{"image_size": 32, "horizontal_flip": true, "color_jitter": 0.4, "fused_qkv": true, "momentum": 0.98, "orthogonalizer": "newton_schulz_5", "decay_fraction": 0.3}
Rows from block 7, named by matrix and row number. Rows with one number belong to one neuron. Each number is 128 + 32 x the weight over the matrix's rms, rounded and kept within 0 to 255. All counts start at 0.
# gate: MLP gate (model.blocks.7.mlp.gate.weight, 1152x384), inputs 256-383
# fc1: MLP up (model.blocks.7.mlp.fc1.weight, 1152x384), inputs 256-383
# fc2: MLP down (model.blocks.7.mlp.fc2.weight, 384x1152, transposed), outputs 256-383
gate.239 [133 123 139  91 104  98  96 122  94 130  97 121 148  99 122 118 134 143 110 132 139 120 176 177 136 126 177 159 154 105 111 163  97 156 118 149 133 146 110 130 142 150 119 134 107 158 149 117 124 136 136 123 133  71 160  40 125 149 115 110 157 143 126 188 145 107 111 151 102  86 140 123 170 169 137 136 126 106 158 121 113 194 114 153 141 139 160 127  93 170 124  76 120 142  99 148 132 152 103  86 192 137  95 150 112 129 137 151 131 139 183 126 139 118 113 126 118 143 100 110 157 141 137 109 177 124  96 173]
gate.240 [130 125 134 105 120 131 124 137 129 146 120 116 123 137 130 126 124 134 124 123 116 126 134 123 134 111 145 137 131 113 133 131 142 123 121 123 134 124 127 134 140 126 131 140 129 147 125 131 123 123 128 135 140 133 121 136 117 127 138 124 141 128 139 130 125 138 106 117 108 130 130 118 116 144 120 136 126 135 125 118 122 130 124 138 132 130 132 120 125 129 122 128 121 138 138 135 118 141 122 119 134 138 122 121 132 121 123 122 125 133 133 131 128 142 125 127 116 123 125 132 108 141 125 125 125 122 118 107]
gate.241 [126 115 139 120 118 119 131 136 128 125 132 121 124 131 133 130 136 115 137 123 136 123 137 138 130 119 131 134 109 136 134 121 128 123 127 133 137 146 132 115 137 153 124 137 131 134 124 144 135 128 133 113 138 128 124 135 125 147 124 136 114 126 130 114 130 129 137 116 127 120 124 143 118 110 116 122 117 134 139 144 135 131 124 111 130 120 113 131 137 117 127 128 137 134 122 127 119 121 133 127 150 125 146 121 126 132 126 125 116 128 125 120 119 115 140 133 129 126 116 124 120 141 121 140 132 116 126 125]
gate.242 [144 118 117 147 155 126 118 132 135 140 127 133 105 116 154 119 138  94 140 108 124 104 105 144 140 124 128 161  97 120 146 106 132 122 149 120 130 122 145 129 143 109 145 111 118 127 100 167 110 119 123 117 138 132 176 114 129 137 156 116 111 101 122 111  70 168 123 122 133 112 127 138 150 122 125 147 158 144 115 152 130 140 127 136 141 142 167 132 148 146 151 182 116 143 161 102 122  97 138 131 169 104 134  72 113 125 116 143  93  82  98 148 134 168 140 123 140 140 163 107 142 125 140  95 119 131 108  91]
gate.243 [123 127 128 130 127 126 128 128 130 129 126 131 130 127 128 129 128 123 128 126 128 123 128 128 129 128 130 128 130 129 127 126 124 130 127 125 129 127 130 129 128 127 130 125 126 130 129 130 127 127 129 129 130 125 131 128 126 130 128 129 126 126 129 127 129 125 126 128 130 126 128 130 127 125 126 129 128 129 127 128 127 126 130 127 127 131 126 129 129 129 129 129 127 126 130 127 130 127 125 128 126 126 130 129 128 126 126 129 127 128 129 129 130 127 127 125 125 130 128 129 127 129 127 129 128 128 129 126]
gate.244 [126 127 129 139 123 124 140 132 127 126 130 127 131 134 128 125 125 117 130 142 127 123 122 139 121 132 136 127 131 128 120 118 125 127 128 128 122 132 133 129 129 136 125 120 122 127 140 126 130 125 127 132 128 125 110 119 134 128 122 132 121 126 125 126 122 131 129 131 129 126 122 129 135 130 130 127 131 130 114 120 132 121 126 126 130 129 120 118 136 132 132 136 127 122 129 129 124 131 129 127 135 126 129 128 121 127 132 133 128 122 137 121 128 121 128 120 125 134 114 121 124 133 123 130 129 128 131 121]
gate.245 [133 127 129 121 126 128 125 127 130 128 130 126 131 123 128 128 129 130 127 130 120 122 133 133 128 131 126 127 129 127 126 127 128 130 126 130 129 127 128 132 127 129 125 126 132 133 127 130 131 124 130 126 129 135 129 125 124 135 129 127 126 131 127 130 132 129 128 134 129 131 127 127 131 125 131 133 126 128 130 130 124 138 124 129 130 122 132 129 125 125 134 123 135 131 124 128 127 122 130 121 129 130 123 126 125 118 122 124 123 125 124 135 127 124 123 124 125 122 124 128 123 124 125 123 131 129 130 127]
gate.246 [128 123 123 126 116 129 128 126 127 121 126 127 131 133 128 129 133 119 129 126 132 126 124 125 129 113 128 127 132 131 134 119 129 130 127 125 123 123 133 125 136 132 122 125 126 132 128 134 123 132 128 129 128 126 129 131 130 134 129 132 125 128 130 122 131 133 122 131 129 133 129 133 135 128 127 129 121 126 134 128 131 136 128 121 132 134 132 126 129 128 127 127 129 123 119 132 131 137 129 126 129 130 122 126 124 126 127 133 132 130 123 130 123 125 130 136 127 128 126 121 127 129 125 127 124 129 136 129]
gate.247 [124 128 127 125 126 130 130 127 129 126 126 133 124 129 130 128 127 133 126 129 127 126 127 125 127 132 127 132 125 130 129 130 129 127 129 127 128 127 128 128 131 125 124 126 129 123 125 128 127 126 126 127 131 129 129 128 130 125 130 129 131 127 128 129 128 128 125 128 130 129 129 129 129 129 130 129 129 131 128 127 132 127 129 130 127 131 124 127 126 129 128 127 126 128 124 133 126 130 131 128 128 132 129 129 127 129 128 123 128 128 129 126 132 129 130 130 131 132 131 125 131 127 128 125 124 126 129 126]
gate.248 [130 126  99 141  73 123 156 131  53  54  79 154 132 177 130 104 211  42 127 173  30 179 103 154  69 161  59 214  52 137 126 136 141 105 138  99 167  83 111  71 122 161 170  45  89  86  89 115 146 142 137 122 142 178 142  88  94 160 174 107 128 116 124 164 111  53 129  93 120  88 156 136  53 126 114 161 103 100 185 149 141 173  82 140  91 138 151 108 111  79  91 103 144  91 134 112 133  95 177 151  89 106 175  24 161 193  92 200 190 152 133 114 114 150 114 129 141 102  68 151  88  88 149 148 146 210  82 121]
gate.249 [151 135 100 113 143  55 152 122 144 142 177 155 120 132  84 130 117   0 101 102 173 170 107  95 144 117 150 117 177 131 129  97 172  69 133 193 159 136 133 140  81 121 196  91 202  65 142 180 102 173 164 112  37 155  60 140 219  38  98 106  78 153 131 205 167 149 151 135  66 130 172 114 148  59 165 154 114  94 125 123  68  48  96 127 114 154 126 135 118  55 159  97 110 166 136 121 151  81  63 129 110  66 186 138 101  46 143 151 124  47  97 148 205 153 138  89 208 157  96 168 155 179 134 146 224 138 104 115]
gate.250 [ 73 124  94  76  70 100  78  63 119 137  60 148   0 126 119 218  71  54 103 166 129 217 125 202  54 128 176 135 120  16 119 173 135 150 127 119 180  75 165  91 136  83 152 220 116  61 158 189 121 169 190  84 164   0 125  95 103 191 155  84 162 136 100  86 162 108  90  86 181  91 137 112 178  98 171  55 128 131  76  80 171 114 147 173  73 138 127 167 205 184 184 224 205 201 137 152 122 143  92  44 170 187 135  94 135 156  68  73 159  75  71  39 139  40  70 108 126 156 140 106 126 155 137 155 214 158 165 146]
gate.251 [134 130 132 125 129 128 123 135 126 128 127 130 128 124 127 127 133 129 126 133 129 127 123 128 123 133 127 124 129 128 129 131 122 129 128 125 131 125 133 131 131 123 126 129 131 134 124 125 123 130 129 133 126 121 127 136 120 130 130 129 126 130 127 133 129 133 135 124 132 129 127 128 127 125 132 120 128 131 131 132 125 128 124 122 124 130 134 133 128 127 130 133 125 128 130 122 133 128 127 134 124 128 125 138 127 130 130 122 125 122 129 133 132 130 134 127 128 131 131 130 130 130 124 130 123 133 130 126]
gate.252 [144 126 135 136 119 139 126 124 125 128 137 124 123 124 124 133 130 133 116 129 133 124 130 129 122 123 132 129 126 120 123 119 127 126 126 119 126 131 134 130 138 140 126 132 126 128 141 132 121 116 132 129 114 125 129 130 138 128 137 120 122 137 125 135 123 133 126 125 126 120 129 123 138 134 125 124 119 134 124 140 130 132 119 127 123 127 134 140 128 147 121 136 127 128 132 124 127 119 128 130 121 143 121 120 125 128 137 121 125 123 122 131 134 145 124 123 131 133 131 120 122 135 123 124 124 135 131 127]
gate.253 [130 121 125 130 135 129 118 138 134 127 121 132 131 111 124 134 126 129 127 127 146 127 128 137 140 121 136 129 122 134 128 120 127 113 128 132 129 135 131 139 129 129 139 125 134 127 122 134 117 129 132 125 130 134 128 130 125 128 126 142 129 129 126 133 124 129 116 136 120 127 121 135 136 143 118 128 124 110 145 124 132 119 138 134 123 136 123 123 139 127 143 129 124 122 134 130 124 133 138 126 129 118 134 139 118 130 108 120 122 119 131 127 129 129 132 122 135 124 126 129 141 129 117 122 143 121 125 134]
gate.254 [ 95 104 117 122 135 116  83 200 125 133 112 108  93 156 174 134  74 166  64 173 119 176  64 143  96 114 143 107 131 102 162 189 143 123 113 112 137 139  68 142 158 119 128 118 167   4  94 108 168  95 117  84  71 181 131 130 209  98  76 142 160  91 180 103 127 166 103 116 135 126  57 135 198 102 134  96  83 108  96  90 112 102  89 129 214 118 165 137 158 181 194 163  98 125 134  81  60  57 145 149 146 157 101 120 156 119 149 164 135 139 166 112 150  89  83 132 140 145 147 150 151 150 130 116 192  44 114  42]
gate.255 [128 128 132 132 126 127 127 128 127 129 129 129 123 125 124 129 129 132 125 130 128 126 127 127 130 124 127 128 126 129 128 122 128 127 133 126 128 125 127 127 126 130 124 127 123 127 130 131 126 127 130 130 128 130 129 126 131 129 128 125 128 124 124 127 127 128 127 131 128 123 128 125 130 132 128 123 126 125 130 130 125 129 128 128 128 129 128 131 126 134 128 131 128 130 131 126 126 130 126 130 127 132 128 126 127 130 123 128 125 125 129 125 127 129 129 126 128 130 129 130 130 130 126 129 127 127 129 130]
gate.256 [140 140 126 163  86  82 129 127 174 132  89 158  96 142 131 128 134  99 123 131 117 176 154 132 126 118 140 112 113 139 129 158 131 174  81 144 141 127 135 183 120 111 156 141 138  77 104 103 139 146 113 107 120 164 180 117 160 106 101  77  97 141  81  94  76 118 150 143 145 121 171 136 133 138 125 107 134 149 108 105  89 155 105 111  89 123 144 139 124  85 140 159 129 114 171 104 103 162 141 106 157 145 137 165 108 103 143 116 135 143 176 143 151 113 171 132 108 123 134 116 100  83 161 140 119  76 152 145]
fc1.239 [151 122 145 108 102 114 115  65 138 142 146 123 127 119  89 171 155 159 126 119  90 142  86 128 114 158 151 100 140 157 148 106 159 136 111  91 125 104  99 186 152  74 134 119 157 107 157 115 196 198 190 155 102 167  99 121 114  94 124  98  97 183 118 139 135 133  89  94 108 112 116 138 117  86 137 104 137 105 124 136 132 138 105 159 160  96 108 129 130 126 140 126 177 124 159 130 134 131 141 186  92 148 122 128 184 146 114 161  78 154  85 128  66  91 116 101 140 103 178 105  91 129 141 144  90 110 172 104]
fc1.240 [112 124 143 137 115 124 131 131 123 111 120 113 117 138 122 126 130 130 125 130 119 122 139 129 134 121 138 151 138 122 147 120 138 135 134 122 132 121 130 125 143 131 117 121 140 139 121 115 127 152 135 128 167 131 133 135 128 131 140 139 116 127 129 136 131 126 126 130 114 127 111 125 114 155 129 150 123 138 112 128 141 133 113 130 106 122 124 141 125 112 136 130 133 131 121 124 118 117 129 106 138 123 126 124 146 120 104 127 126 126 118 137 137 127 117 136 123 129 131 115 114 125 144 124 125 125 124 138]
fc1.241 [125 103 129 121 119 118 119 138 135 122 147 115 116 125 121 126 116 109 144 129 129 117 134 134 131 101 128 130 111 129 131 120 134 121 122 138 133 151 139 121 146 151 138 123 130 135 136 132 135 128 122  99 143 136 118 133 121 141 117 150 116 128 125 116 134 132 127 115 125 117 131 146 121 117 113 140 123 127 133 138 137 143 136 124 132 126 126 127 142 122 132 133 133 135 119 124 116 141 133 121 158 125 150 123 128 128 119 120 128 121 120 118 128 118 141 135 125 127 126 138 125 125 132 137 136 123 141 120]
fc1.242 [182 137 124 101  99 128 115  77 129 130 154 111 149 180 111  96 135 138 136 176 133 164 151 117 130 126 110 118 157 126 102 162 103 142 151 130 130 102 134 126 113 117 120 139 114 150 130 100 114 137  91 140 124 149  71 101 142 114  98 124 105 147 150 139 167  79  98 133 105 125 110 140 129 126 105 121  96 100 130  55 121  82 150 104 117 118 106 156 139 110 140 130 143 110 134 157 107 154 157 127 101 123 121 144 111 124 122 113 141 169 171 139 158 108 140 139 114 133  79 122 118 162 113 171 120 135 153 169]
fc1.243 [128 126 127 128 130 128 126 129 129 129 130 127 127 128 128 125 131 124 130 130 128 127 130 131 126 130 128 129 128 131 127 125 128 130 130 127 129 127 130 127 128 126 131 128 127 129 125 132 127 129 130 129 128 127 127 128 128 130 126 124 125 129 129 128 127 124 127 127 127 127 128 129 128 130 129 127 127 126 128 129 129 124 126 127 128 130 130 130 130 128 130 129 124 127 129 126 130 129 126 127 126 127 128 129 128 129 128 129 129 127 126 129 127 130 129 127 128 125 129 129 129 129 130 128 127 128 127 129]
fc1.244 [125 128 132 124 100 125 120 117 135 130 120 120 131 126 128 129 135 128 129 128 127 123 132 111 130 124 143 131 144 128 129 122 129 128 125 124 123 119 131 133 122 120 133 133 124 116 118 124 130 131 123 122 133 138 120 131 120 119 130 108 127 132 129 131 128 121 128 127 121 117 137 121 124 135 125 141 128 131 129 130 143 135 132 124 129 124 125 124 113 132 124 127 122 129 125 124 130 139 126 135 125 121 124 117 129 118 124 119 134 123 137 124 132 117 121 133 131 142 123 133 132 123 140 121 123 130 121 131]
fc1.245 [128 129 121 129 140 129 132 125 126 134 127 133 127 136 126 130 124 138 123 121 130 135 120 128 130 135 127 128 134 124 126 119 132 129 124 128 124 124 121 125 128 129 132 127 126 120 132 125 131 133 127 136 130 117 128 127 134 121 130 134 134 132 125 127 130 127 127 126 130 125 128 126 130 134 121 122 128 125 126 128 125 129 132 121 125 135 125 126 131 137 130 125 127 127 124 127 131 138 125 135 124 137 130 134 128 141 131 128 126 126 127 125 125 131 127 128 129 131 125 128 133 131 121 134 125 129 123 129]
fc1.246 [129 132 137 122 132 126 122 118 125 132 130 127 131 128 126 132 124 131 130 123 124 131 127 136 125 135 127 122 119 117 122 127 126 128 126 128 124 125 125 129 125 131 126 129 129 119 137 116 134 119 121 136 126 127 131 130 122 125 125 122 124 129 129 136 128 126 138 127 125 120 128 126 125 126 130 125 131 130 125 131 124 121 125 133 128 120 122 135 134 131 125 127 131 138 129 131 124 116 133 131 126 125 127 129 141 132 130 129 127 128 133 125 130 124 120 125 124 126 124 127 131 126 122 125 128 123 124 123]
fc1.247 [129 128 128 130 121 126 133 127 124 125 132 130 129 126 129 128 128 126 128 126 129 128 128 128 131 126 129 126 130 134 131 126 125 130 129 127 128 126 125 132 130 132 127 132 128 125 125 129 129 126 124 129 131 131 122 129 131 127 128 128 128 130 128 131 132 130 124 129 128 126 130 128 127 125 127 127 131 128 125 128 123 129 126 129 127 129 124 122 129 122 131 131 124 125 131 130 128 125 125 126 131 125 127 126 126 130 126 125 127 129 128 129 128 128 128 131 128 128 124 124 129 125 126 127 129 132 131 126]
fc1.248 [ 39  71 116 114 132  89 221 151 164 110  73 152 109  88  99 118 112 121  88  87  99 120 181 105 157 121 147 151  96 101 152 101 110  87 155  82 163 163 157 173 108 111 143 117  60 122 195 163  95 122 126 139 121 161  93 188 106 133 114 142  80 130 169 142 128 109 166  60 162  85 120  90 104 201 153 167  91  83 128 144 176 118 100 169 109  99 159  67  82  82 186 187 156 190  79  71 144 114 117 171 153  86 175 119 123 109 136  73 181 150  85 158  78 114  64 130 149 177  68 138  85 119 181 103 184 208  86  79]
fc1.249 [125 191 120 183 143 177 157 238 124 121 177 255 108  75 103 198 132 192 159 131  79 174  92 189  36 114 167 155  44 153 137  50 123 130 127 156 187  67  81  69 164 150 148  63 132 116 143 126 156 147 100 149 191 147 255  98 123 200 146 110 140  92  90  89  64 177 229 102 145  94  65  88 219 153  82  57 170 148 153 112 120 151 203 197 134 118 151 184  88 177 137  85 116 199 115 124 137 139 134 149 189  95 121 102 116 184 117 160  86 109 114  95  82 147  74 178 121 124 102 116 138 145 111 104  36 194 142 153]
fc1.250 [ 96  74  69 131 133 182  84 126 109 165 186 185 146 158 184  48 112 132  49  90 127 117 179 110 120  89 126 101 190 143 156 155 105 114 202  93 161 147 160 102  66 165 114 168  51 137  90 175 134 140 112 108  62 126 145 165 106 166  65 196  58 169 143  67  58 112  75  89  72 199 217  79 169 145  58   8  88  47  92 168  85 130  86 143 194 195 168  88  82  71  81 135 120 198 190 187 116 182 193  61 114 117 183 121  96 157 138 122  78 145  76 191 194 171 104 133  80  90 114 114 143  84 136 102 118 116 156 136]
fc1.251 [121 127 128 132 130 130 132 125 135 130 126 126 126 132 129 126 124 124 126 128 127 127 135 128 134 118 125 130 124 128 125 128 129 129 129 130 124 131 121 126 124 128 127 127 126 128 134 124 128 129 127 125 130 131 123 119 134 128 126 126 130 129 127 123 128 127 126 135 124 128 127 128 128 129 130 134 130 126 126 124 128 131 128 131 131 129 125 125 131 129 126 127 129 132 126 129 127 129 132 125 132 132 132 123 130 122 125 129 130 132 130 122 130 127 124 131 131 129 127 125 130 125 129 132 129 124 129 132]
fc1.252 [122 123 117 123 129 123 130 127 131 132 116 134 130 137 135 120 126 117 132 130 124 131 121 132 129 136 128 132 128 124 127 127 128 135 127 137 125 128 117 132 122 109 126 122 131 135 118 127 138 135 130 126 139 140 134 117 124 127 117 135 129 126 123 117 132 122 135 132 138 139 129 134 125 121 128 136 147 121 127 118 129 121 134 143 135 130 120 112 132 123 128 122 133 132 122 133 130 133 130 127 137 127 136 135 129 130 119 133 129 123 134 125 115 113 132 128 134 125 126 126 123 121 131 130 139 121 118 131]
fc1.253 [132 112 126 126 137 139 122 119 131 134 123 130 132 115 126 140 122 131 126 124 146 128 125 142 139 123 132 133 121 132 121 130 128 112 122 133 138 146 129 137 135 133 140 128 134 123 132 134 124 133 130 126 122 137 129 127 120 119 127 145 127 131 133 131 135 125 115 138 126 133 115 132 130 144 112 133 129 111 129 116 133 119 139 135 121 142 124 119 143 116 138 126 118 129 134 122 121 125 139 127 133 125 134 126 114 125 119 111 122 120 122 124 128 136 128 133 144 118 126 137 138 135 122 117 137 135 126 134]
fc1.254 [132 230 162 147 150 104 119 109  65  86 114 155 190 114  93 181 163  88  97 105 209 124  96  20  74 163 144 130  75 187 108 123 139 137  31 197 160 142 144  58 119 108 174  80 109 146  76 167  76 176 151 147 138 125 147 123 108 161 200  89 104 110 137 155 106 123  99 119  93 113 157 142  83 132 128 133  35 151  64 107 134  97  81 117 153  98  80 147 133  89 126 104 130 112  89 160 129  83 172  71 193 176 186 153  41 140 234 117 147 163 143  78 144 126 107 197 119 181 163 177 127 190 150  92  89 148  95 146]
fc1.255 [126 130 130 129 130 128 127 130 130 127 129 129 129 126 128 128 129 128 127 128 130 128 130 125 130 128 128 129 126 128 127 124 127 130 133 126 129 125 130 127 126 131 133 129 128 128 129 129 125 128 127 126 128 129 129 127 130 131 131 126 125 132 124 127 127 128 125 128 128 126 128 125 127 131 127 124 124 127 125 128 126 130 128 128 127 125 127 131 126 133 127 128 128 127 128 124 126 129 130 129 129 130 129 127 128 127 125 128 128 128 127 127 128 129 128 127 127 130 131 129 132 128 124 130 127 130 131 126]
fc1.256 [109 112 134 104 172 171 139 122  78 126 172 115 168 114 123 104 113 153 147 138 128  77 105 115 134 156 124 128 145 101 159  75 105  88 193 106 131 148 131  82  99 163 129  99 127 182 126 142  97  86 154 114 134  89  70 132  89 143 156 170 125 102 191 173 170 114  92 122 124 150  74 125 113  97 133 150 108 119 130 136 174  71 146 147 152 123 106 111 127 122 107  99 164 126  88 164 143  82  93 163  73 120 127  81 157 141  97 130 117 128  83 111 104 135 100 122 167 151 128 149 158 176 102 109 160 162 114 121]
fc2.239 [154 197 165 164 182 175 123 133  97 121 118  95 124 147 119 138 115  81 133  98 120 149 169 131 127 100 100 116 126 145 132 135 139 111 131 165 164 151 154  80 148 148 155 100 128 114  93 157 110 110 158 110 110 148 120 178 128 117  90  63 168 110 124 122 157 120 131 139 115 158 150  96 128 148 130 134 124 193 164 125 127 176  83 146 146  71 119  84 119  67 148 122 157 141 136 162 108 102 127  82 148 121 129  75  83 129 103 184 138  74 121 107 186 202 141 121  93 131 165 154 150  77 114 105 161 160 122 137]
fc2.240 [127 123 129 101 126 130 114 134 123 126 130 104 124 119 133 117 116 139 115 131 131 137 123 129 114 124 122 124 119 139 115 131 135 114 120 131 132 130 131 130 126 116 142 136 134 127 115 125 129 125 147 121 116 121 125 141 105 156 118  99 143 129 122 136 123 141 116 132 116 126 140 121 100 134 128 140 139 123 134 136 131 119 130 133 128 106 122 109 124 132 135 136 137 130 114 137 126 122 114 127 114 142 139 129 124 141 142 122 130 136 148 145 127 123 162 129 131 137 122 117 127 116 115 135 128 129 121 135]
fc2.241 [134 118 129 126 135 135 102 121 105 120 135 114 134 126 135 110 149 135 142 124 109 119 153 145 138 132 133 145 143 133 134 117 126 127 132 130 128 112 128 134 141 143 133 131 125 118 134 139 128 150 141 123 128 126 131 138 150 125 125 121 152 143 129 128 125 103 139 143 149 120 128 114 140 131 131 106 128 131 131 121 117 124 134 147 137 128 137 115 126 119 143 128 122 130 139 128 103 131 136  99 128 149 140 127 127 141 137 142 118 136 145 125 127 123 129 139 131 147 113 125 125 111 131 107 150 135 132 135]
fc2.242 [140 133 103 141 143 138  98 126 129 101 113 133 142 104 133 152  90 170 140 119  89  68 131 103 149 151 150 135 182 102 131 152 154 102 126 144 130 171 114 155  68 139 138 173 170  93 153 115 156 151 126 136 133  80 109 130  88 139 133 115 121  99 149 100 114  84 145 106 158 118 130 143 189 112 147  70 105  94 158 170 118 160 133 159 128 162 119  91  97 113 133 126 112 133 143 151 123 105 123 113 116 126 102 132 158 100 134 122 118 157 193 128 142 109 138  91 125 138 106 150 124  95 146 138 130 125 119 115]
fc2.243 [123 127 128 129 127 125 127 131 127 130 127 131 125 129 126 128 129 129 130 129 129 125 127 129 130 130 127 127 128 134 124 128 126 128 126 128 129 129 125 130 131 128 129 128 126 129 128 126 128 128 131 128 131 126 128 132 128 130 124 130 131 134 127 124 132 129 124 129 127 129 123 128 131 127 129 124 128 126 126 128 128 133 128 126 126 127 125 126 128 128 124 131 132 132 131 128 131 126 128 127 125 127 129 131 128 125 130 130 129 128 130 130 132 131 128 124 123 130 129 128 125 125 131 127 129 130 127 130]
fc2.244 [131 123 124 135 135 139 134 137 119 130 118 138 131 135 132 115 115 125 136 114 119 137 122 123 138 143 123 131 126 128 130 132 131 126 126 127 130 136 129 125 123 132 135 126 134 122 124 124 122 130 135 127 111 100 134 136 136 134 134 137 130 136 130 116 123 137 135 125 138 136 126 134 133 130 127 120 120 125 126 133 123 126 136 130 133 129 127 133 135 128 115 137 124 129 125 122 138 120 120 144 132 125 124 129 131 117 118 123 129 140 135 128 131 122 119 124 116 112 136 122 136 135 125 132 111 131 136 127]
fc2.245 [129 132 134 127 126 131 129 125 124 138 132 135 130 130 125 132 130 125 133 125 128 124 133 129 122 123 128 128 127 128 127 132 127 137 124 125 130 130 125 125 128 127 130 126 131 134 132 131 135 129 134 127 123 133 128 130 128 135 122 123 128 131 125 119 124 127 124 132 127 126 123 124 131 122 126 122 129 126 127 127 120 131 131 126 123 126 130 137 129 126 128 134 128 122 125 121 129 128 130 126 124 130 121 127 134 112 127 126 134 130 125 133 129 134 133 131 137 132 134 128 128 125 126 133 129 125 125 129]
fc2.246 [134 137 122 139 126 128 125 145 132 122 138 124 132 116 130 125 119 129 123 129 126 130 128 118 121 129 128 132 128 133 131 130 127 131 127 127 124 132 132 116 123 131 125 122 135 136 123 126 139 126 127 132 134 135 123 134 132 134 121 136 123 121 123 127 134 134 118 121 136 128 118 128 131 120 130 132 132 132 117 122 135 133 125 123 132 130 123 129 123 118 126 129 131 132 138 130 128 126 120 130 120 125 126 130 119 120 129 129 128 136 119 136 130 136 130 131 128 128 134 124 118 119 116 132 122 119 128 134]
fc2.247 [128 125 126 128 132 127 127 134 130 134 133 129 129 127 124 125 127 126 131 127 127 129 129 129 125 132 129 127 130 124 123 133 130 126 128 129 125 124 131 129 123 131 130 126 125 131 130 128 129 129 131 128 124 126 128 131 127 129 129 126 132 132 129 122 124 127 132 130 132 127 127 125 131 128 123 125 129 124 127 132 124 130 130 126 126 124 129 131 124 127 131 129 133 127 129 129 131 130 127 128 125 128 125 126 130 128 125 129 130 131 129 133 124 129 129 128 121 131 130 130 127 128 128 130 131 126 129 130]
fc2.248 [150  98  77 167 125 113 164 185  63 103 126 182  92 123 116 129  61  79  81 144 142 121  81 151 118 161 119 141  98 218 173  47 204 103  92 129 197  93 175 127 174 184  88 193  73 161  89  89 176 111 195 172 136 161 102 118 247 131 182 118  56 169 140  66 176  85  93  65 209 133 110 176 168 141  90  67 155 120 112 142 127 233  78 127  82 112 201 165 161 249 172 171  64 244 102 128  98 119 118  36 103 103 214 117 187 101 163 126  66 193 139 120 156 132 109  89 147 110 129 135 126 178 132 108  55 146 116  97]
fc2.249 [132 129  97 233 101  99 124 101  77  73 102 185 196 101 112 118 144 135 114 143 132  44  56  99 144 117 161 175 121 103 196  97  94 165 156 111  65  63  90 148 131 123 164 163  90 184 160 223 134 188  62 125 142 203 153  78 160 102  79 187 111 177 198 144 143  61  95 108 179 227  99 132  85 139  64  80 142  47 136 145 123 188  67 167 176  68 157  59 177 139 190   8 160  61  79 142 157 128  32 185 115 123  77 132  46 150 144 197 131  88 137  97 196 190 126 107 161  42  77 185 172 133 221 105  92 184 178 135]
fc2.250 [ 89 121 135 121 101 240 137 159 100  53 131 144 161  77 208  61  84  82  95 179  87  69  74  34 232 106  36  97 160 184 168 169 134  87 118 127  69 166  90 198 115 105 106 146 140  87  79 135 165 109 130 193  73 167 164 145  82 118 148 179 146  96 186 123  45 173 179 125 107 178 140 227 103 153 115 107  20 158  95 158  83 198 143  59 176 201 195  74  90   6 126  57 140 136 162 130  77 150 136  57 165  42 111 142 143 138 164 143 103 146 108 200 133  95 145 147 158 125 116 169 130 227 199 159  17  63 104 100]
fc2.251 [131 130 126 121 124 124 128 128 129 130 128 126 135 134 123 122 121 127 126 129 133 127 129 123 132 137 129 134 131 126 129 128 136 132 131 128 126 131 129 119 133 126 128 126 134 127 127 122 127 128 126 126 121 124 126 142 121 127 132 133 133 130 134 124 133 136 123 128 121 129 126 131 136 125 125 127 121 132 123 126 127 135 132 129 129 129 129 130 119 125 137 135 131 122 129 134 120 120 124 132 126 125 127 134 130 128 129 133 127 129 128 132 135 124 127 119 125 128 124 123 124 122 123 127 122 126 124 126]
fc2.252 [148 137 121 117 130 133 137 141 123 127 126 134 123 115 132 121 109 124 127 127 140 143 120 133 128 131 119 124 132 125 122 149 142 138 133 125 131 127 114 126 129 133 138 138 145 140 137 131 133 124 121 133 126 134 128 126 114 143 128 135 123 129 116 117 139 128 125 116 132 128 117 122 135 131 133 128 123 132 115 125 132 122 130 130 129 131 118 126 133 128 127 139 140 123 125 127 114 125 132 121 127 124 132 139 126 132 144 126 134 134 138 114 144 136 127 130 125 122 139 129 122 106 121 123 129 116 130 132]
fc2.253 [132 139 137 115 115 122 134 128 118 109 159 130 112 129 126 118 131 132 143 118 115 117 146 111 131 131 119 124 115 125 121 139 128 142 148 110 128 112 113 125 125 142 120 147 116 130 124 129 111 133 131 113 125 120 143 130 138 124 120  99 146 149 121 130 121 115 132 131 143 125 136 128 126 115 130 133 133 132 133 130 127 133 133 126 131 122 126 130 133 121 129 135 127 118 106 132 135 142 117 111 133 136 131 126 136 141 113 142 138 130 123 124 122 116 147 142 126 144 121 107 123 121 127 119 128 136 117 123]
fc2.254 [146 123  95  57  91 112  79 105  84 128 151  73 121  70 149 210 142 118  26 124 104 203 117 141  88 114 113 155 111 107 183 110 188  44 161  78 158 241 111 126  89 102  96 155 251  78 167 152 105  65 177  98 121 126 161  97 107 110 126 151 117 131 185  71  99 115 143 107 143 182 114  84 140 116 122 129 165  99  67  90 118 133 109  73 133 153 200 124 114 138 119 150 141 112 120 118  94  92  52 141 154 156  96 229 131  30 156  83  88 106 140  66 112 164 114 166 109 116 118 162  87 115 151 196 130 147 167 153]
fc2.255 [130 134 128 131 128 125 127 130 129 128 132 129 130 125 127 126 122 129 129 132 125 127 127 125 127 131 129 131 131 129 129 123 128 128 131 125 129 132 126 123 128 130 127 126 128 126 132 129 125 126 134 127 126 126 131 131 128 131 126 125 127 135 124 123 127 129 123 130 126 127 126 125 129 131 124 122 128 129 128 128 130 128 126 130 125 128 131 128 125 131 129 133 130 126 129 127 128 124 124 128 129 127 134 128 128 125 122 126 128 127 129 130 130 129 128 126 124 134 126 130 128 122 126 126 129 131 128 128]
fc2.256 [145  95 125 128 111 189  83 172 157 104 199 114 104 106 160 131  90  66  81 107 137 121 111 134 136 188 153 139 138 130 146 115 117 122 154 123 101 127  75 166  54 165 107  86 115 167 140 101 117 148  91 243 124 166  95 112 147 112  95 115  93 144 123 145 160 135 174  92 138 133 145  96  95  81  82  99 145 155 104 113 145 134 190 112 171  72 161 119 156 123 144  98 128 134 121 136 145 163  97 133 139 127  94  89 137 110 101 149 123 143 115  88 142 122 129 125 143  98 124 172  94 128 121 100 163 111  94 144]